A small segmentation model, trained from scratch: width 192, 145000 training examples.
Rows from block 3 of a small segmentation model, named by matrix and row number. Rows with one number within an expert belong to one neuron, the router's apart. Each number is 500 + 25 x the weight over its row's rms, rounded and kept within 0 to 999. All counts start at 0. Numbers have three digits each.
Before each expert's rows are labels from the 100 images, of 14976, where the router gives the expert most weight on average: "responds to" is what is common among them. Only what is clearly more common there than usual is listed. The data: Sentinel-2 satellite tiles (TerraMesh). In brackets: how many of the 100.
# router: router (model.blocks.3.mlp.router.weight, 8x192, trained with AdamW), inputs 0-191
# up: expert up (model.blocks.3.mlp.up, 8x96x192), inputs 0-191
# down: expert down (model.blocks.3.mlp.down, 8x192x96, transposed), outputs 0-191

# expert 1
responds to: flooded vegetation (33)
router.1:473534511470477532472483546539546467531487463517478510459478446498499487515486485522499552535510492532462466491452512517558514529491525534523475559479455499487496505507508531446510510481467497519491475505531489493531520495497472474468510490476481492533493508487509497507538527471487533499481495470521510493503497482499508525505498541520498460522465487510521541495477484479506514465511453503495473497447505452555518449487494539508494456521494482477475477501485499540519495484520498520475515499472516477485456516465514497518521489529500535492481479530526546509515483551487476489
up.2:504567524502508540474518528539494453506493528483501488483461506481532524501480474491491525482516509515522477568521498498519491521478462488497513534504480464484477484481481540461490510483499523508539492532485544481493489424506520476542464501510531465477477534508539487486470481494477551496500493468517524468526516499498511489515491452490485535499502474504492519481474513494492460480485472533514463513458504496490497484513513524433495473484456502491456506513475502479485551550479500504510525490497536532474498542467504490482508535545501493502469528530538492521553528510476519499
down.2:529532529453514501511535425485481482490480524506495508495538521477523500499471511490534455479460449483517495498513514501538547485508533507504472491532507447464486482526466512439457499513484535497520479495521522464483480514504497475482496467482472543462468509509505509478515503505515591501484488503521511508496469526582494459452477493485482537491524534477491514501565487542492521494509524504520529488494490481481513481541488493486516486477507532458519505475532471511469500501492490526505504494494508479487539490494516507503478524504463505511529485495523545472499508506533526511
up.3:520475531476486510481494477531506515495515481538505496467512529489506447525532483477515526524548509499460497454482517473514499483528537529471531505527531492506501494482516464494536522461477520549535490531465450480515466494529510492467489524564475509500443502445479553490509503504512492523498494475519447521536501535442506517508533485521492529511471509517494517491487506473496464514521455479478524502473508513473486471507494505493462533512516503485496524532561527500530476525541516532481473509485456522518498498487501514514510465542479498494447501487524470531499473467521484480
down.3:469495480496508520533492502412437514569474557495463490485532519500523505482479444468503486478507512523484516478484487486462471513479464517486457462480491510501560496512528526483510518475532490495537489490502505453507494502494484495481501539542478497460507534527485476474517541510538481525538459519517517485457508491430483511507513528504480514503460480512516488464494532508492540486483480480476526510493482495481494510509508493496503477523553549498519503517529495489502491509508517523504499521502508504544506489522497515504501543527484540510484510546537513467441491516497463501
up.4:547437526475514527517481479504466502496501519553514509478512539508535528506508502494479528473440477516517534504503532479518548490478524475488549522472527466480504517481476472517547484516474489524504458529481526527496469473498513499496520474498508498518474501525554508537513486475513492505508510444479543523466508483481514498443487550449472510517485531481527500475508471502542539529516496455522503499490480522447473474524533487536541520486499524515464495503466497524463501439490481474486487508507460484503444511482499495501497520488526539482506493492514475513468499505502509519
down.4:501467443506514465516529497509468506526491488499501473472493507528477497507501507516537517507539516498497484496463463512490491484474513492505514545521492500525531522487466501512466534508471522513510498472498472483496514487491514463449517477521485486533539520524517537485468553519506484470493461471495456479433483526523514499504486531542470468521456530472476496487497490525555519519512469447468484518555460484508474519481520512450534469527510530494516516468500523510467502504533513519480519491504504511543568515504506541532525453513508514479467487456477494484540477495535503489
up.5:543513482438499476487542460494471525492531569479515519462495515485489536539484536499468540501469490507509511521507519542503493511504459493488496498484523478530493465492508502512507521594507495535503453470496499500528487494524508461516516531472561528502518515499504540495530503472506516494473469482473463494464507484501462532499489488489525498498494505487485500503502477506503505458480512497514459522471471519485461520511459559500518519511457519475531468495460480524543485447475518498509532503554505500503520514506514521523512541484466482460534485479454513476501486493497490510
down.5:524546527508551507504512500480480529486491535548463517492461509480492489520526489524535452496492503511483478500488495517474496455444502484480495512504486471528500512495504504495505521515506488557564496479501496520510502507506485514547512467497484523549556497506509523510470433520521488485481513513498488484512471475480529466485537485462499466511486524473468543492499454496516492503507467512517470473525494521498486482547486488490553503428513489510505539494471460459487512497481482507490485498560468482494526481518456499493512558504565513518531468510486529500479513469473514509
up.6:472552548511488522480502524523489537510457530477542506470505436488461480480468472554488489492489512514495468497524465479493455502486508487477496503519487508533519549480524518475470524474488492457511507500505511502538474546483501512478522506517497501528469482462465490500493467471490525541479486516499504530514531517439475501490523497508472471489485495501499523456487516521556543489519541476518476505484532513494522488469556507467492540542517487544504489538489505485464474459526510532532526508554498499463512516525481529468485524491477498496465477517533480481540486494483476498
down.6:508515475523532513515522488463509464478500464487544491510484503509542487495476532453478489494447514539544466551509513490533498509501495503477503491491465449507520507494577481530482462500517526458494505505508465478432529495521511515539478507520469501458502484501487477520498474512472527514539481512503550513521497504503471458531461528512521465460505491548480502497494491552505508469467530495515526505456487495501500528525449500462512461504481492510527506505546495499487518497479483516485487507514455504475496503559467508485543505529491513531508501537549500476466499484530486489
up.7:523469475490498517495500530524493494506499503521539509515478521496516495492477440478515491489484560469498482512488483523488511515451505478488526499504474571543513549465516494528558516465485534527545474480499512474536481504469499516456516546453507532485542527474512460504440488511499489499525507494488548480501502515479500480478520473494477503481492512450531500496485468511489477505513452476512497459533480505476488472542499499544462490464474528461499516556531476484524512498518525523499468533508540502499496511533485540519509508500487508501515510490496439491532480508482494455
down.7:507514491539508491508502507472493495494479490494493487535510549484491495550534472497506448536554544468516504503490510494509513506505533518479479554539485502514492473507481547479478481532520490527491530541519494488502472499539493476516494509499531515487433524491511459515487526563516522479497489474457437486537482463506495515484472495534496518483452498529527529522523475465471498510492463523491503553434518486533495538498503496499545471472509467484493527519453490526507518535528494461457509494502506517498523504497485516472486499487466487468513488493453471514488495460507457525
up.8:524469502477534485496509491513479495487502539469512514531510525512483476485468475486501518527541550465480540512493448467481493530482509500479489528517470478462501515538519490474510457463485516505495502495507521498510448490503531504476447491503490477505458494472486508540522537469501547516485458482490521467509520492498501483501538469512462513478495455564513524535499496480480517498504548484483484504485492529480533479554507502495497508488494491537508507524525530546447536532504518553481535509476485532484468459515508478514491505486488513509504454484489482547505476532569538463
down.8:507505473545531516517463513497530473543521496466475557519518528459475489505493518484508544465496507570519573515505474490525499474482495545492552511493528518503510470480521504505521501495520478509494501473483489512514448528475508514471493465557516464495413511513489473493491510487500477469484497500476489525484471545465470534474495491511452498479454513517497494483515530497450456477520494476488540535500483481471473478505496530492485557525484552526501514503510484517495474469491477525515537519514497500507492511515532495481535478462517487525501496492473495502499483539505478495
up.9:527456509510536496461508476473449522499476473528474489530506486501501492488501506490477443490495501505505494476548490481479465499463437504443485515487484511522506475510469472501483472503526486489486529503518542503550512468496527469505480540492492480558505518479517471491514484498514473484506483477521448520518496480516505527546503500539491460471517509507483500497466514542514525530515528489524488500555487444487491480520486564504464531499527485452520513480473483515498531512534487505444553512505531572538509504503509495486515548498488489494505529485538534520502522482505496498
down.9:487494506543485509509500496535487486495529485496479505452549466463502520464541510487520516480446475518476503518497499491529490536492489477523520488520500491463499429446514567474476503521485505533486556489493577509499503496518510524513477529523534518510517502478524502465492535519499445491475535534539492504520504461459507510525521486504461504505472514492424526477481520527513467490464453504546488481502485484557488485476501488485505485517496495491510483494508519449504556493539510453470511474494485516496497495492496473525502496528502488483509514500547513500506493521482496541

# expert 6
responds to: water (92); main land cover: water (91)
router.6:522477481541511508508475456493493506525490519485463491532484518545447476521513483488504531507493486516496498507492507479465526479485522516487503522541514483534464513527471475569484508467501475492478456529537475505499507472479455488529502471481502534497500470524490515540479486520530489496477529458446482515519443479520467470496536468512481533469500502454471486530516476528509544507512513482533550540487509476482502498476464504479507491478471502506485504483503475484534470486518485466535487476505507532511555487541473510447465497489517477482564536507474489533477490520525508476
up.2:553470501471506490538474533506523510507532503490490494502480518464505535514513488495527536523499476478519507535480519518519459501516544517462457517488485452489495492476508524437492495518503497503525488503476498480473526494520515483555459477476448523459483488486488460512460506485452494485463520495511531485493484505511514529550563496524511480492480466481511472500512452458463522533482464503478467493522541514525525494499476503525536508507556483512490474479518482516494558516527497496523498499494489507516481452506507503538525508487519521521498545505456503492529462530510518430
down.2:521503486556495496511517476541488509513464470484490476506491495488487478504487477519497492484539499501508494527533502463469490525520503510460494512510506440532467515510493502511486526500511525556498497479487469508521509506533469510513505513466518492504505456537505449490451486461515499486504502510505527472509466471491510521485523480579531421506508513471515449491492484523510520491570518474491532509465516507545521508510496495478495531484521517512488511508462494551502484466486471482488514529491454524502503494477490479534530498496511531425459469482538514521477552499514554515
up.3:549485481463472482463515500509517521514517482521526506480482532454528509537482406528512470512521477544498488490483537515526486504488488500534448505480479492499472467495521503447503523527505510487468540468522468518490520510538492500487456521464470483498478471454535467491526497471511471459552548516502475508517499521541507508536527496531509496526486522505506475495524504492486473536436503491477515475519512503477588501522507480475480502506500504510511475488489499519479523503502511526521457536465519519513483501513531501450514514479505510535509497513521511509500494469480521456
down.3:456499509526486499493518470461510503451538567516534484477547537485451494504519475503537505504504511497499468450494473524456500474537498536483477480498562468521501495501486512487440492519497491538482521494498487476498522505503479446497524454458489496492467494478482504494517463537523530484508502497516529497470496509510526531509537510558528489488554521461469498531516495482499490505528517517486511487500501539523493501514470549471501537476487460473508511522509507487499541532510500495458522516548511507511447454496497519533507488482506489497499481478511517504514461444461496542
up.4:497484512501518518488539529517512508467473473522485510511529535531518529458506548530485535467513571501496472514486476485549506492515472498499498476530518484462476493499521509438445503486496540494507461467478507495483515566476518493533481487485502522434438518535487473496524496512506511484523492503499493492474506472473504518453526450500547537504466473521494500487493487504509504508543493500518509471486495489481508510500449502489508527492480551477528516510503497496497531524542469530483498522527549510468504455503497479484491495451521524529498497492506521511480538450522446478
down.4:489466472522524517501520523499525501528473466476500472498519527474502515494505480480496524466519538465523492538530541503495487522496537482506536510495535471476495515481523529469485536469532489529491484504490511524536503479530464493523459483498507514488537492492534535481486507484513521505547500487484518500473518482560578502508526490520515472523438523474495479506482561462479524500531495478459492503477456499522488472566534470479476482526494513473484498500503493480465533508431458481504491480518472514495488471494507500503557503520474531484462522484507466486496510483496518439
up.5:491497513500468489531494511505542459485554512515490495495470498487481497496494477507503482519474478488498473484453472484479501543536501465508511467430521506510461511476475498586486503502519502508494479491497487491512509460470459510509502504512452516485455514492485513494481457533506474518511506509521527479495488550506507436466507474505503519484499478471497494466554496510485510506507494508469485446492500480472507500532511541544497521508503551492515444464551531523539545493510505525542479513511545507475515529515524525501528556474485504478498541533484513520501490505555523482
down.5:501510486550505466517479510568535478495469504464452473489523540425495502491501475523473479509470478496499530513535477517502490494505456506461521516445491484511493485517514449525481492504514507524484536518502546495490492515530498550488476462518520486470473441494474497515474507506494515487469517519527499487542506470484507458506527466456496449520508505530497516518540531523507493538475516500505513503508524514482568486502475468482500499533467503514488537465505472499527510478516507510502474504462526517518504566519533513526482511508500480469529475537526480456500521500482457499
up.6:552522499468572520499469529472514490498518486561520505502528523458512437482468476503495505473480503542509534506530466498465458489548543517511448486548458454537527512492478492523508497515523463479515479470452489509471491516538501489527532485518496458470463472490493495496500487500473501551490517494450507504499469501465468495529532495482495501497512503518489525512497468510509523507558504522479515470559476547479520483490512507539501500502496526507518487522492524490463465472510513543533463510526493488518528471505505502493493527480473504524493534495462505495477489477496503526
down.6:483489483498515482501478452481483478511495499504503459456506492535587486451512529475478492519517522556490484468557489510466496517499493480502516482499444459520496468508471504522491498498511510479487510483484477505499474457497499505464513482495526519455533477534522502500489514551494535496510467514456493465460540491546494501497520517489471530449471538547488475501515497521484535505481535503537522479542530483513490514508486502460550503550500510497509517486473515527484492535489489494530526525507505453485463468539506520550477510452476513517535506524489503496482476510533500524
up.7:464466492529493501469520478480469534477509502502466476447554525498501518510511506453448527485487514487500498485470523497458456507550503473509478499486493556560507502520509500502513473477491524430512511470505491498485507525514502524524474522532521538488483491495481473479501501543493520479452487497484508511531473534511526538537539526500529513497442491543511485451529497529548473537496506523490493490490541496491461525502463533512481469493479543487476510480510490520565496494505489472496480519518496464493488478466530480508459553492493503514532523521469516490526509483505482523
down.7:530499498507492554525485501532504469507523543498468497472497530514489515505441544493490466471460528509503496522526518511518561483481521485495512478479522490493506494500490494525534493468527495481501448544434500481495489455521518508568480455514472556488459502481477548513479482503443507497480479508507534566514523508509481511472535515502550458500484486513481527498529459456518481491523472497489523510492500509490521477510512474525526509501456529487472487551476521464501494532449485521510478465522489490492512515538500540501471517494531480516507500502509495458486506474502484498
up.8:443472504504464512526478516508505527513476426471491499486488500505497503474529501503488446504496484499542474496520525484492483504539498502469499529492458496459486456485534519517469523497486506502490517481493457533537485504537521536449486521452488485533484480458467512480499455516489526479514475487508538539499540519503518490489520506499477474555478542502512537512496488511512497501500559486546528479468474534558483466488515519508515477511510504507556443551455493481488502526498518494480511511536516510492462497511564519509492496470491543511509501496497519472536513481477494515
down.8:502525463504501520483517490499513521487509474493506520511496457484507485489529479478523481495450500498491514530516460532541485510509519471502492503483479484532482486501508517491484475568493497512473493507529518525484447502507536547471514540426503491475484542495525471514481466519531488498515536566489536505519479550466475483475495498470505450485500481489493503474496483494491499510489509509522505520573533518548518519553473455468491549486497526513499502542493515475470495529513497515503508530462484462500469530491460476489442520470490500463496465480479549536520519511482511508
up.9:492478537450497496513522541503542471529519501509493518504507468512548527549527467487483551463519461502534506522487482511514499494513503524512456487530436517502513498516495519497497496525539497469508508547466449499477514510509469497496562495467451536460523521489491480490511512492481485474538492460474499495486497486487486556542488539500512530486487481452498460506499490503477470474470459512484511494527588505478487494466499526515509490505498497497473454513496492499493460515506472493518492523512525476490463481503513484477510490485490518531489570475497518510481466502548539501
down.9:500493463525508463531441501513554508484507486509498486512506494526480520493466477507506482478459498481513455561547476492467502505499529483469474505474477458527511520518539547524476505483484503517491519506504500448511492516518486496523463483491513514477456484504492490475497487517493491517506515554530488429512496546459446497531529483513517495519482511459510467533515536426493514461538509498472526477525542529497483507497466531519506497476512488509511533541525506503485546504478504499500490520498523512483504455478471523524461503496552569475500480502515487532511500510483511520

# expert 3
responds to: main land cover: water (48); main land cover: bare ground (26)
router.3:419515470503479468479513472505481498465501528523516503489534493543508492458526480507518505500514495493514469533537470480479508488485495520486490465471523550540495496500484515531510519518493509477508500491530488520504512519501478456478491480493464516537507455520535502477521486497527468532526511516560547517513545453472501482461453498455477552509513486494507509494470521514478496453474495503467459463538523494457478512498501527464497507464508517453509483476550493502513500470466533499497517510495506486476531507500510485567475491547486460507483507483483503495501451540517481533
up.2:499519530464492462475484477527500511507520488513500496490511530487509499496499469435484542513484500490516508509467539545504469492554497479486479511500517480514508483459480500506439503460472516503488510526463479538515477505519534472450493499466463515486474511508515555504494562486508485436497490528509523506496509502516481517512518505530510486494478517488486519510483472525511509511538480536489472539471513458524549490486510478483473476551473525520516493498509503524488479473560513476520457476556482471495487501492553519497570460505530514519486524481472485459505507461513542513
down.2:555517492524509511468482526505502519493505441484465566512477491496534476492510509557488501538484485477510515543482490528490511445516521519492486474529504568491511483543554486522495481502468551522497535465524497513477520490529516491488509515525502525488496465442486504462490487477537487509520519482500472507494506529444481505518472484504508511496470459450513517485481483503482432482523500484491552564522493516522530508508496493506481504484507478482482545481484500520520471483523456478479512493475494511499546505469532488435481513520489509527531520483488493502517478477473483499
up.3:492517509462488478479502456520489479480515472488533511463512509496470491515491462425469504524500518459516537523471521498540482493515475504494555519446502464480519461523526489471484504499496520516469496484493486488508485482516508500492475478518508503481504495504551523480531547529489482453532459466534481539473533497537476506528453490529535475462507532481489490532557544495448480508503500478527544528504509488528514493497506513504500468521509570527480438500532500520522472503532499521512494511487497476497492495458485509509513515550491496490526512482492514456519519511546469519
down.3:507501496532522531505507509502472506513466520472467507496485520449506480473486484493508474506512521522512505497476495486513517500502505569464465516432519542475518493490489512490496523482493527479480491520529503559530507493553508511484494508493446517469490501485514525506528478512464496491490503510527505496477487561496474517476489550473512554455501448475480516507484484505504474524504510521548515494521507512494485469514456515460483503509454492527524492496489494510534426487469459493491535518512495511436491486504494528501513500535475483546522461538516462483525493541572504475
up.4:477507488525493465527490463509469508499495465501498479486493501489521491472489474462462483458507522525503480487517550541476494470513463474549464509493495461525500482553496495489480472522515476490513477514517534472491476535482481517510504521502479475482502503493502475497485527548520481516521495515493512509473498496487470503510542512459539522486502524502523482493519517547489527481516522545467512495502511510540550526489455467493452487529504509531468523472519487524523549457547444491560508498487459491527476555502452531518497496499567466461509498481520488519524494516535464491
down.4:513467504535490517474473492531535498501463476529460511521516509480522510507468510497518507521483537444502543509493512467519540502504493463480517490512455514500469536481475530493498459487502471479508483513516488505572513493456451485479461489481466530530458488493482523512469530491452510515478511465516513568511532533488526484507485484530454503481430515500498492524508484526442463493509521523530521483524498490543518514483531545532483486498480488487495541512496485496505502512508516471523465538554454511480520488495513495508498524483502499493444548493486496505507486534519522475
up.5:510545490507497501471483564490522480458463460510489504537508503530487512519529534506538542494509502497501500452490514494481496529468542455459537497509485527486516488524494534559499526486517512471488509495471534543466516511489457538488553472472470495491497542463500533517536532459515513535476470508511532507436520520516485471462481511534482501446530479526475526507516485494483491482526496466499514513525518523470507490477506487538497475490492478439511504511548525459494522511503512500491443517529489507488465500511480525503533531499474479457486493486506488495488470467502519483
down.5:491513465461477461540530516446545464468493528519516515455533563474485514496502506495513451513499526519485480465519466499472482519511523557511478485511481481461477498451491536517488468532488485506497513502485476506525527490490485499504532504487523490479593499516500483490469469495474540523508528479522517482505512519544523512506479536473485459489523451469501481492545469522466483483504512514501521500543550514475496481491493451507500516533498492481496472509502514518506468550467496485486518518557510483495504518460457538521479504517481534508505497477530498493528478493518522490
up.6:544494484469464466510484510464507535501467476512558512476562495521516517475507419503512499491536505479520510476461535500516477493482502492488489512494491509497504456521511519451545494527505496529508471484504482531509494511494495531472471524482500483522514520454501459526533518484473495572498478512503471515490482532521463473490518472495566501470469492499541490506517508497478507494499453533453452509479474507509480496521565479487476460503543524503527491487514507493474488533525521499503487482469506537530533539521473490492536501463453531519505493486522511545498495506512484516
down.6:549483515478520480545504529469496528465495466549470535482487520510476468477503542480487466499518480500449516474501527511507481484475474487503466501525476474473455553523452447453562503541491459530474452490539460481547481520523503489471480520504458525544488515517495479513526522516525532496519488465506497520507530541492519498490493527499482488496543493499477494463486501481516496488509506503501470505476485467509534525525479478491471508516529502476494491500492562482518505470497463501518533506541510487499496504490501524457533511519513475477494528453523536513534539500528504480
up.7:516525532515514502510473459501502481526514432507423553503478479509555499523512514503484468534574508472494500523512466521506500494449520507510540521484515494500523460475465513471487558526498493507491483507472516489478497534435499488521510527483493515523506521470482481506535528498477530526502486490508481497488476439488483504510473498443500493537528499528494512513485464509501518520454475493448514452500526517470536502486508533537502514476501467495513509546453530485515496460458509508493503504483494477517484533513518508536539508470513496495506456477488516530492518479493492524
down.7:495472475507492504507511486474507490485490476512473550516486489491491527524462476499516524476463521487459455520544507500478506489490533493502525480482489482536476524440482489560511479522535504517485534467492511504483510491492467459494512495531491553537491489490465561496459495477455486497538537511472555485475492499528501516474506533453488538494506516508519498478539508522534514512439506506507497516548477499515494538515514539525517497444486455486500515472472482451505535454485530506454474486518486484512486511534526501506551515501542476502508490508480516502551474517497472518
up.8:523481468486483522572483511483482499505485447494442515506464480477516498497511507501498518469503559539527458508502449496489518497469496497492506549476508472528497503532506517465552524551519473492522503506508497470518492501507509478533477496551500508511495492457474509545494500471533493508502513502523512517495486480534496476497512514498506500518505469519518486513489475469571513553486496472501498446483522501494518522552445439507512491530493556459490514517493513491475448499456466492504508506448479493511484514516506472502522503499485517478503503542553477519439503492510513500
down.8:511486455471494535494472513510445511491488461501480521520509486465520469490505523531511524475535501486496462492498520511493511519464519517460486475507498541465462483519522517540479557546505519486530494512527490513522509470478499541463534519549474506545514526498523520497522481483522514537497522493504485491508503475485557532483465515493492536509524490513489493464516496516499461525485488506513476483509451470523500519510507493463460546505495453474450509556483451510501521508474492522484538465524481537482481481513482492489467488469487427558514507495545488467498484525504486520
up.9:532530489480518467517499493543524503468501509499504493495535519509495479524487489455520441530493566482479502508515510507516485527505472509490520515559506484510464485481513448494472516452513511527499498528464508449527513466507527477502493518485489510503448540491541482526502494504534469502543457499471470489516489497484493489438464508476502506506485511498494511545488527507449517449497479491484564530535474496507504531489471449514514539491489440508538497510467513481490493492529526502491506484537484509491504483449508530516510472498542491531520439520491530534518480530516502508
down.9:480485536507509495509530485489489518531485482482469473482513521458513529511495486545542516499473491487493516534474490488470487493530500550501528492521513515449524454502527447486517504514501459471449533516491502510497484506508536529525474506525500515482462488521511504464471533517524497567491506497505504530523505480496513526524495518493492456516518535488482508540484466529537506533534509482507479474492494532523525474440511525479475488507446501540525477470509487514528441488539477496511445484479497496509479510460519515457517483499509463443460523463469474532548517503516480521

# expert 2
responds to: snow or ice (53); clouds (49); main land cover: snow or ice (41); main land cover: clouds (27)
router.2:535448509511526499510496527544463505519498511479522494465503553477482529468515514479520457491479499526553518518545498520523441474476510449444531453490520493469536467469489459464499488483534510454478527523466470462524450461506570497515478527513524513495514509497536459487488493500450519500517466514511534495501527505484518485511517460517520513502504504511500528504508477491459525536515530457509525519515481512532510542492488486477508569506495546501536484471493516503480469525500492541514494483503508545515508521497507503491493494486526502484480477486519462505510516499501491514
up.2:541529487549485516496484476542508485482483499481528477473526486482481494543504449490501474510490530540510486480530476480548462482549497517494508535501507473476516480541540489493506511469468525492491499515471510492492464507504528475479483525483497502506529513507525497502482536483503533486487524489544557508536510470519450502518502551528503463482493520475496558459515506532506508497460513525554521504457512545484495541487468475448485520485502518482482499495464483504495464492481449515475531493514505478506541530467497548508493477517481466515511480526490452458510517448488466484
down.2:520472530492519505523535469530500516513505494566474538542505463522495496542509552495503521506498505471457489521523481473474483544482526507544474509531516496493476436521508511504560511513479494483520482491485534478504468517486499463506494498470509503495465534479529507466446473484489495499512493474500500490503501538525486498482462479484512507493480548514494495463457508493538530525541525527483467492459504499482491524516490547514492466481509547516507487482497482520512450451525464514499501511498523477475464561504507498449534517494486516524492541483535502502448482457467477515
up.3:498475487502474459488496487531465526500536508509490507480507548504521501514473491480448493502519504506542438520468516491499482547507501504491491508501517506513503518539505488531505485474520496499483448520523463451491476530483492504415523517509474521536507559487499502503513506493494518508504501472506579492499515546517533488507517519497470493509523485454491474449496508508478537512463468490462480479524496490496501491515500531512512449523564479476567493508482511455538512488491490535528469508516476527512527468519474515487511484468453525531449487516477488512479484490491517536
down.3:520545472493501509492506504518499494510489523489481474504479509522501472519492531525473507480483494481491494518516477465496498488534502449468534503499479502556504453463516484518504517467524495470483520516516532538504529508526470515533471491492447504497530478460496483469536524508530534484501514505500515514549506470472454505489513487536505452553472514505511528524526492520511468482461538494487490528486538513461546480474442509531544491487513465524497512531436491506522557494517526511478530490513456488497515493508544465525468520520486447518508466496474507467484534456486509464
up.4:495509497505538522528472506482484476510497491558468510497520484459514459491429484551473438457485501525503490506515460479513496500514531550499528515527486497549476507511492494490506455509495549498486493477520538474501499494482521496475458462523487466542513539493484493513516468477521533505524500503504465509560493555518499473466505484519458497461473506488476501510491467508525488468527505495545467547503469541504530486488494516526493504508522482475489498508457489533505550536521502494482504509510481497451503516481502493474468470471560518493505535503517533531495549479503489480
down.4:501484474496512523475526467525524493498506521489497535465513505482485485508461481501507506516419526508501472505530478494505502495475498535512477485505531504500469467496435504465527479535518476475474518508446478502544519508533472505497538485505507489467546529486451507501536522496470498531531487516481526506463510507546470477459480509503496527513429486443509500536517551496526516490521480502507496486541479475480508490516511510501510516489510522526520502511521524535519491568468483511477521501467460527538525527475465553508461486510515511502512530475505513506441466522490468499
up.5:504518501526521441494492518507475519451484486494498481501521476473491533478525530489480517534540490514496507490458492510514480511465506506483478506486516498546470502535507506493491488511532508482490499488459543450472503513509569507448506506510510525482510504494485499533538479495499523509533446490447482473500514441483516526491538482518471507478512480478479452494496503519499503543460451463502463444479494493485508500556475509515522533501538460565516500541474518499547495491525536503493511537473477488501518477543514504526496521465530527497493497475517514473479513480531553506
down.5:500485507471466463521484530463537497534503531468539500539483512511480487486515484538490473498467461491472523497506456533533548517518466487494492529493479451533484526510473530503536492498497464513467547519511531486521486515463530530487527448468514517475517499513470491507475500498537527487480531495472466545507516488486493452520529539495483476534517468484470502515502492467468509526503510497479473453500503495496509459498439430527545506510545468483518508505503519510517536514528521482534514517493496520486495518516483505526483511529470544504457436491487530474510515503499525497
up.6:524529499487508534506491493480494502536479502436558529449485508488498509482525514511477577541511469499494553501511570503503508480510505540519470503495487470472495475513507520470513494544489461507511496499485481480398498515497526509516491481480507479508483443487525475501498514490501512480494528484529508509497526518506537540509530523511481479485523497529512466526505500487496520541464512514544490517477487513515487504494484494497500496509512485465445516515540483500466544523472492466502523508482484486489423492556492484527504491507497449502537507504522491445491494472481491491
down.6:532513522550489504503510510523481501549487492479485482524508503526499533513496491547515509485511510505493529491492517473508540461481480519484479514497524511496541520518470494523528477483520490568486520449478511519476473508518502544484488505503523507434457511450532470488495488515524502509463487528501489505529511536478442466524511476509495480515497502454490540464516503502504503537495473452525481488463493496506496458474492523481514472487485530512475504457506482476478468433500498515469544498542515523515495537512524483532504525503440491459483544519492480524506519471479453562
up.7:482509474481507475506511481501481501524479468489494502504541506500484478473507596503505481508547500485461491510492544492506479528539520474495502504482498499443485498496485564518532486485496520474516494488489529510539481473518447498477490530508462504493464479511541495508484527526507539516545517449487533457520498477499471523438445500491509522507480516504506455497503552507533504515517499508470503502509490519483473492491524522474463487506506488475487518498545495513495485432501517487527539487511460502485508494486533479484517505450492536507504462511589530499501513506513540504
down.7:509459555524499472500506499471497542479514523447543525473486523535495490521523507505485450517494493464521511537522525503473510496503499501477520486504514447475478507533470503522523558533514513534498538500488497479506483534470534517517513528515426484498549493569474514463469495482517483494499484491533544475543485536496475502515514453454499544525518460498506490521492482499512523482451474469472494505515494527482482472480542479488499496514501509511483514499534493464474486484490515517514546479512468503488529496492509506508458440483534471494522509462498462540485472508519489495
up.8:479529479495480534507485475496499483550537472497455521474461534540511456479485502522526500524506489487495508492540457510499469552464464510510500469467527493526503493515547502515543486486486488505514479489499482501490518447483458473528508439529515483483451511462500503537521472475503504492543481498540514530487475518488499533489515509570492486527478474451503514515496476491528500494522520462497460518517477482472500537491509521507482548487509476503526517531486502489566501525472525479497461484551496495475562491506519487521509504513506504506521505516467538494499520552471465512
down.8:501497508576463506454495444532542507541524546525507502517463536500506479476495513538532456482518533505522488492537498488549487551493491480497507512494508503495478515483501507475459514518498531488487571497465491482525505438549494492482499478512494513474500513496508456479569494489465495484495519502490483462489516477484471517528485497524532506496468472514475513511491514515473482489473506476512508495502449529502519528470460480514495534442515472479524521512499520501532475499468495535511490494429485534498498504494512510480518498477518517513504443517520487533512448538513504494
up.9:548476516529526495521503483484463520524516479476505503534535508459500490583459454521498549465514500526479506513492502525521522455519503489521483493491478524482488461495520490537559506519505472503492483514538490527522475480492496547475487515505508471467530503485490485524516441490503535490516496494548547486480527528488481528529473512454556528487449485460500465533457479518532504501501510498465486504548488490507489503515495516459482461521533497465506489486504484477484523469483473474509497490488488490493473475543523517481516503476499503538484516470488503449559502490513531520
down.9:447523516514488518540488498489474482497513521514482483459485507503456519520464519485511555509546476499522501500487473486485466488506487481526490515483536431466566549475476516469520525500527492508516503476507533523514522491500498454532505507561444531480526468509500486499501523522504474501512504496507511522510473523520460487515487493483485525491481490525510490500512450494474505528518501510474480508451488454467488463535469498491483480505523508508489491506479516511480490485436534486498518479536508529445498486507531490499544521556516477499500559570510473510506509541485473477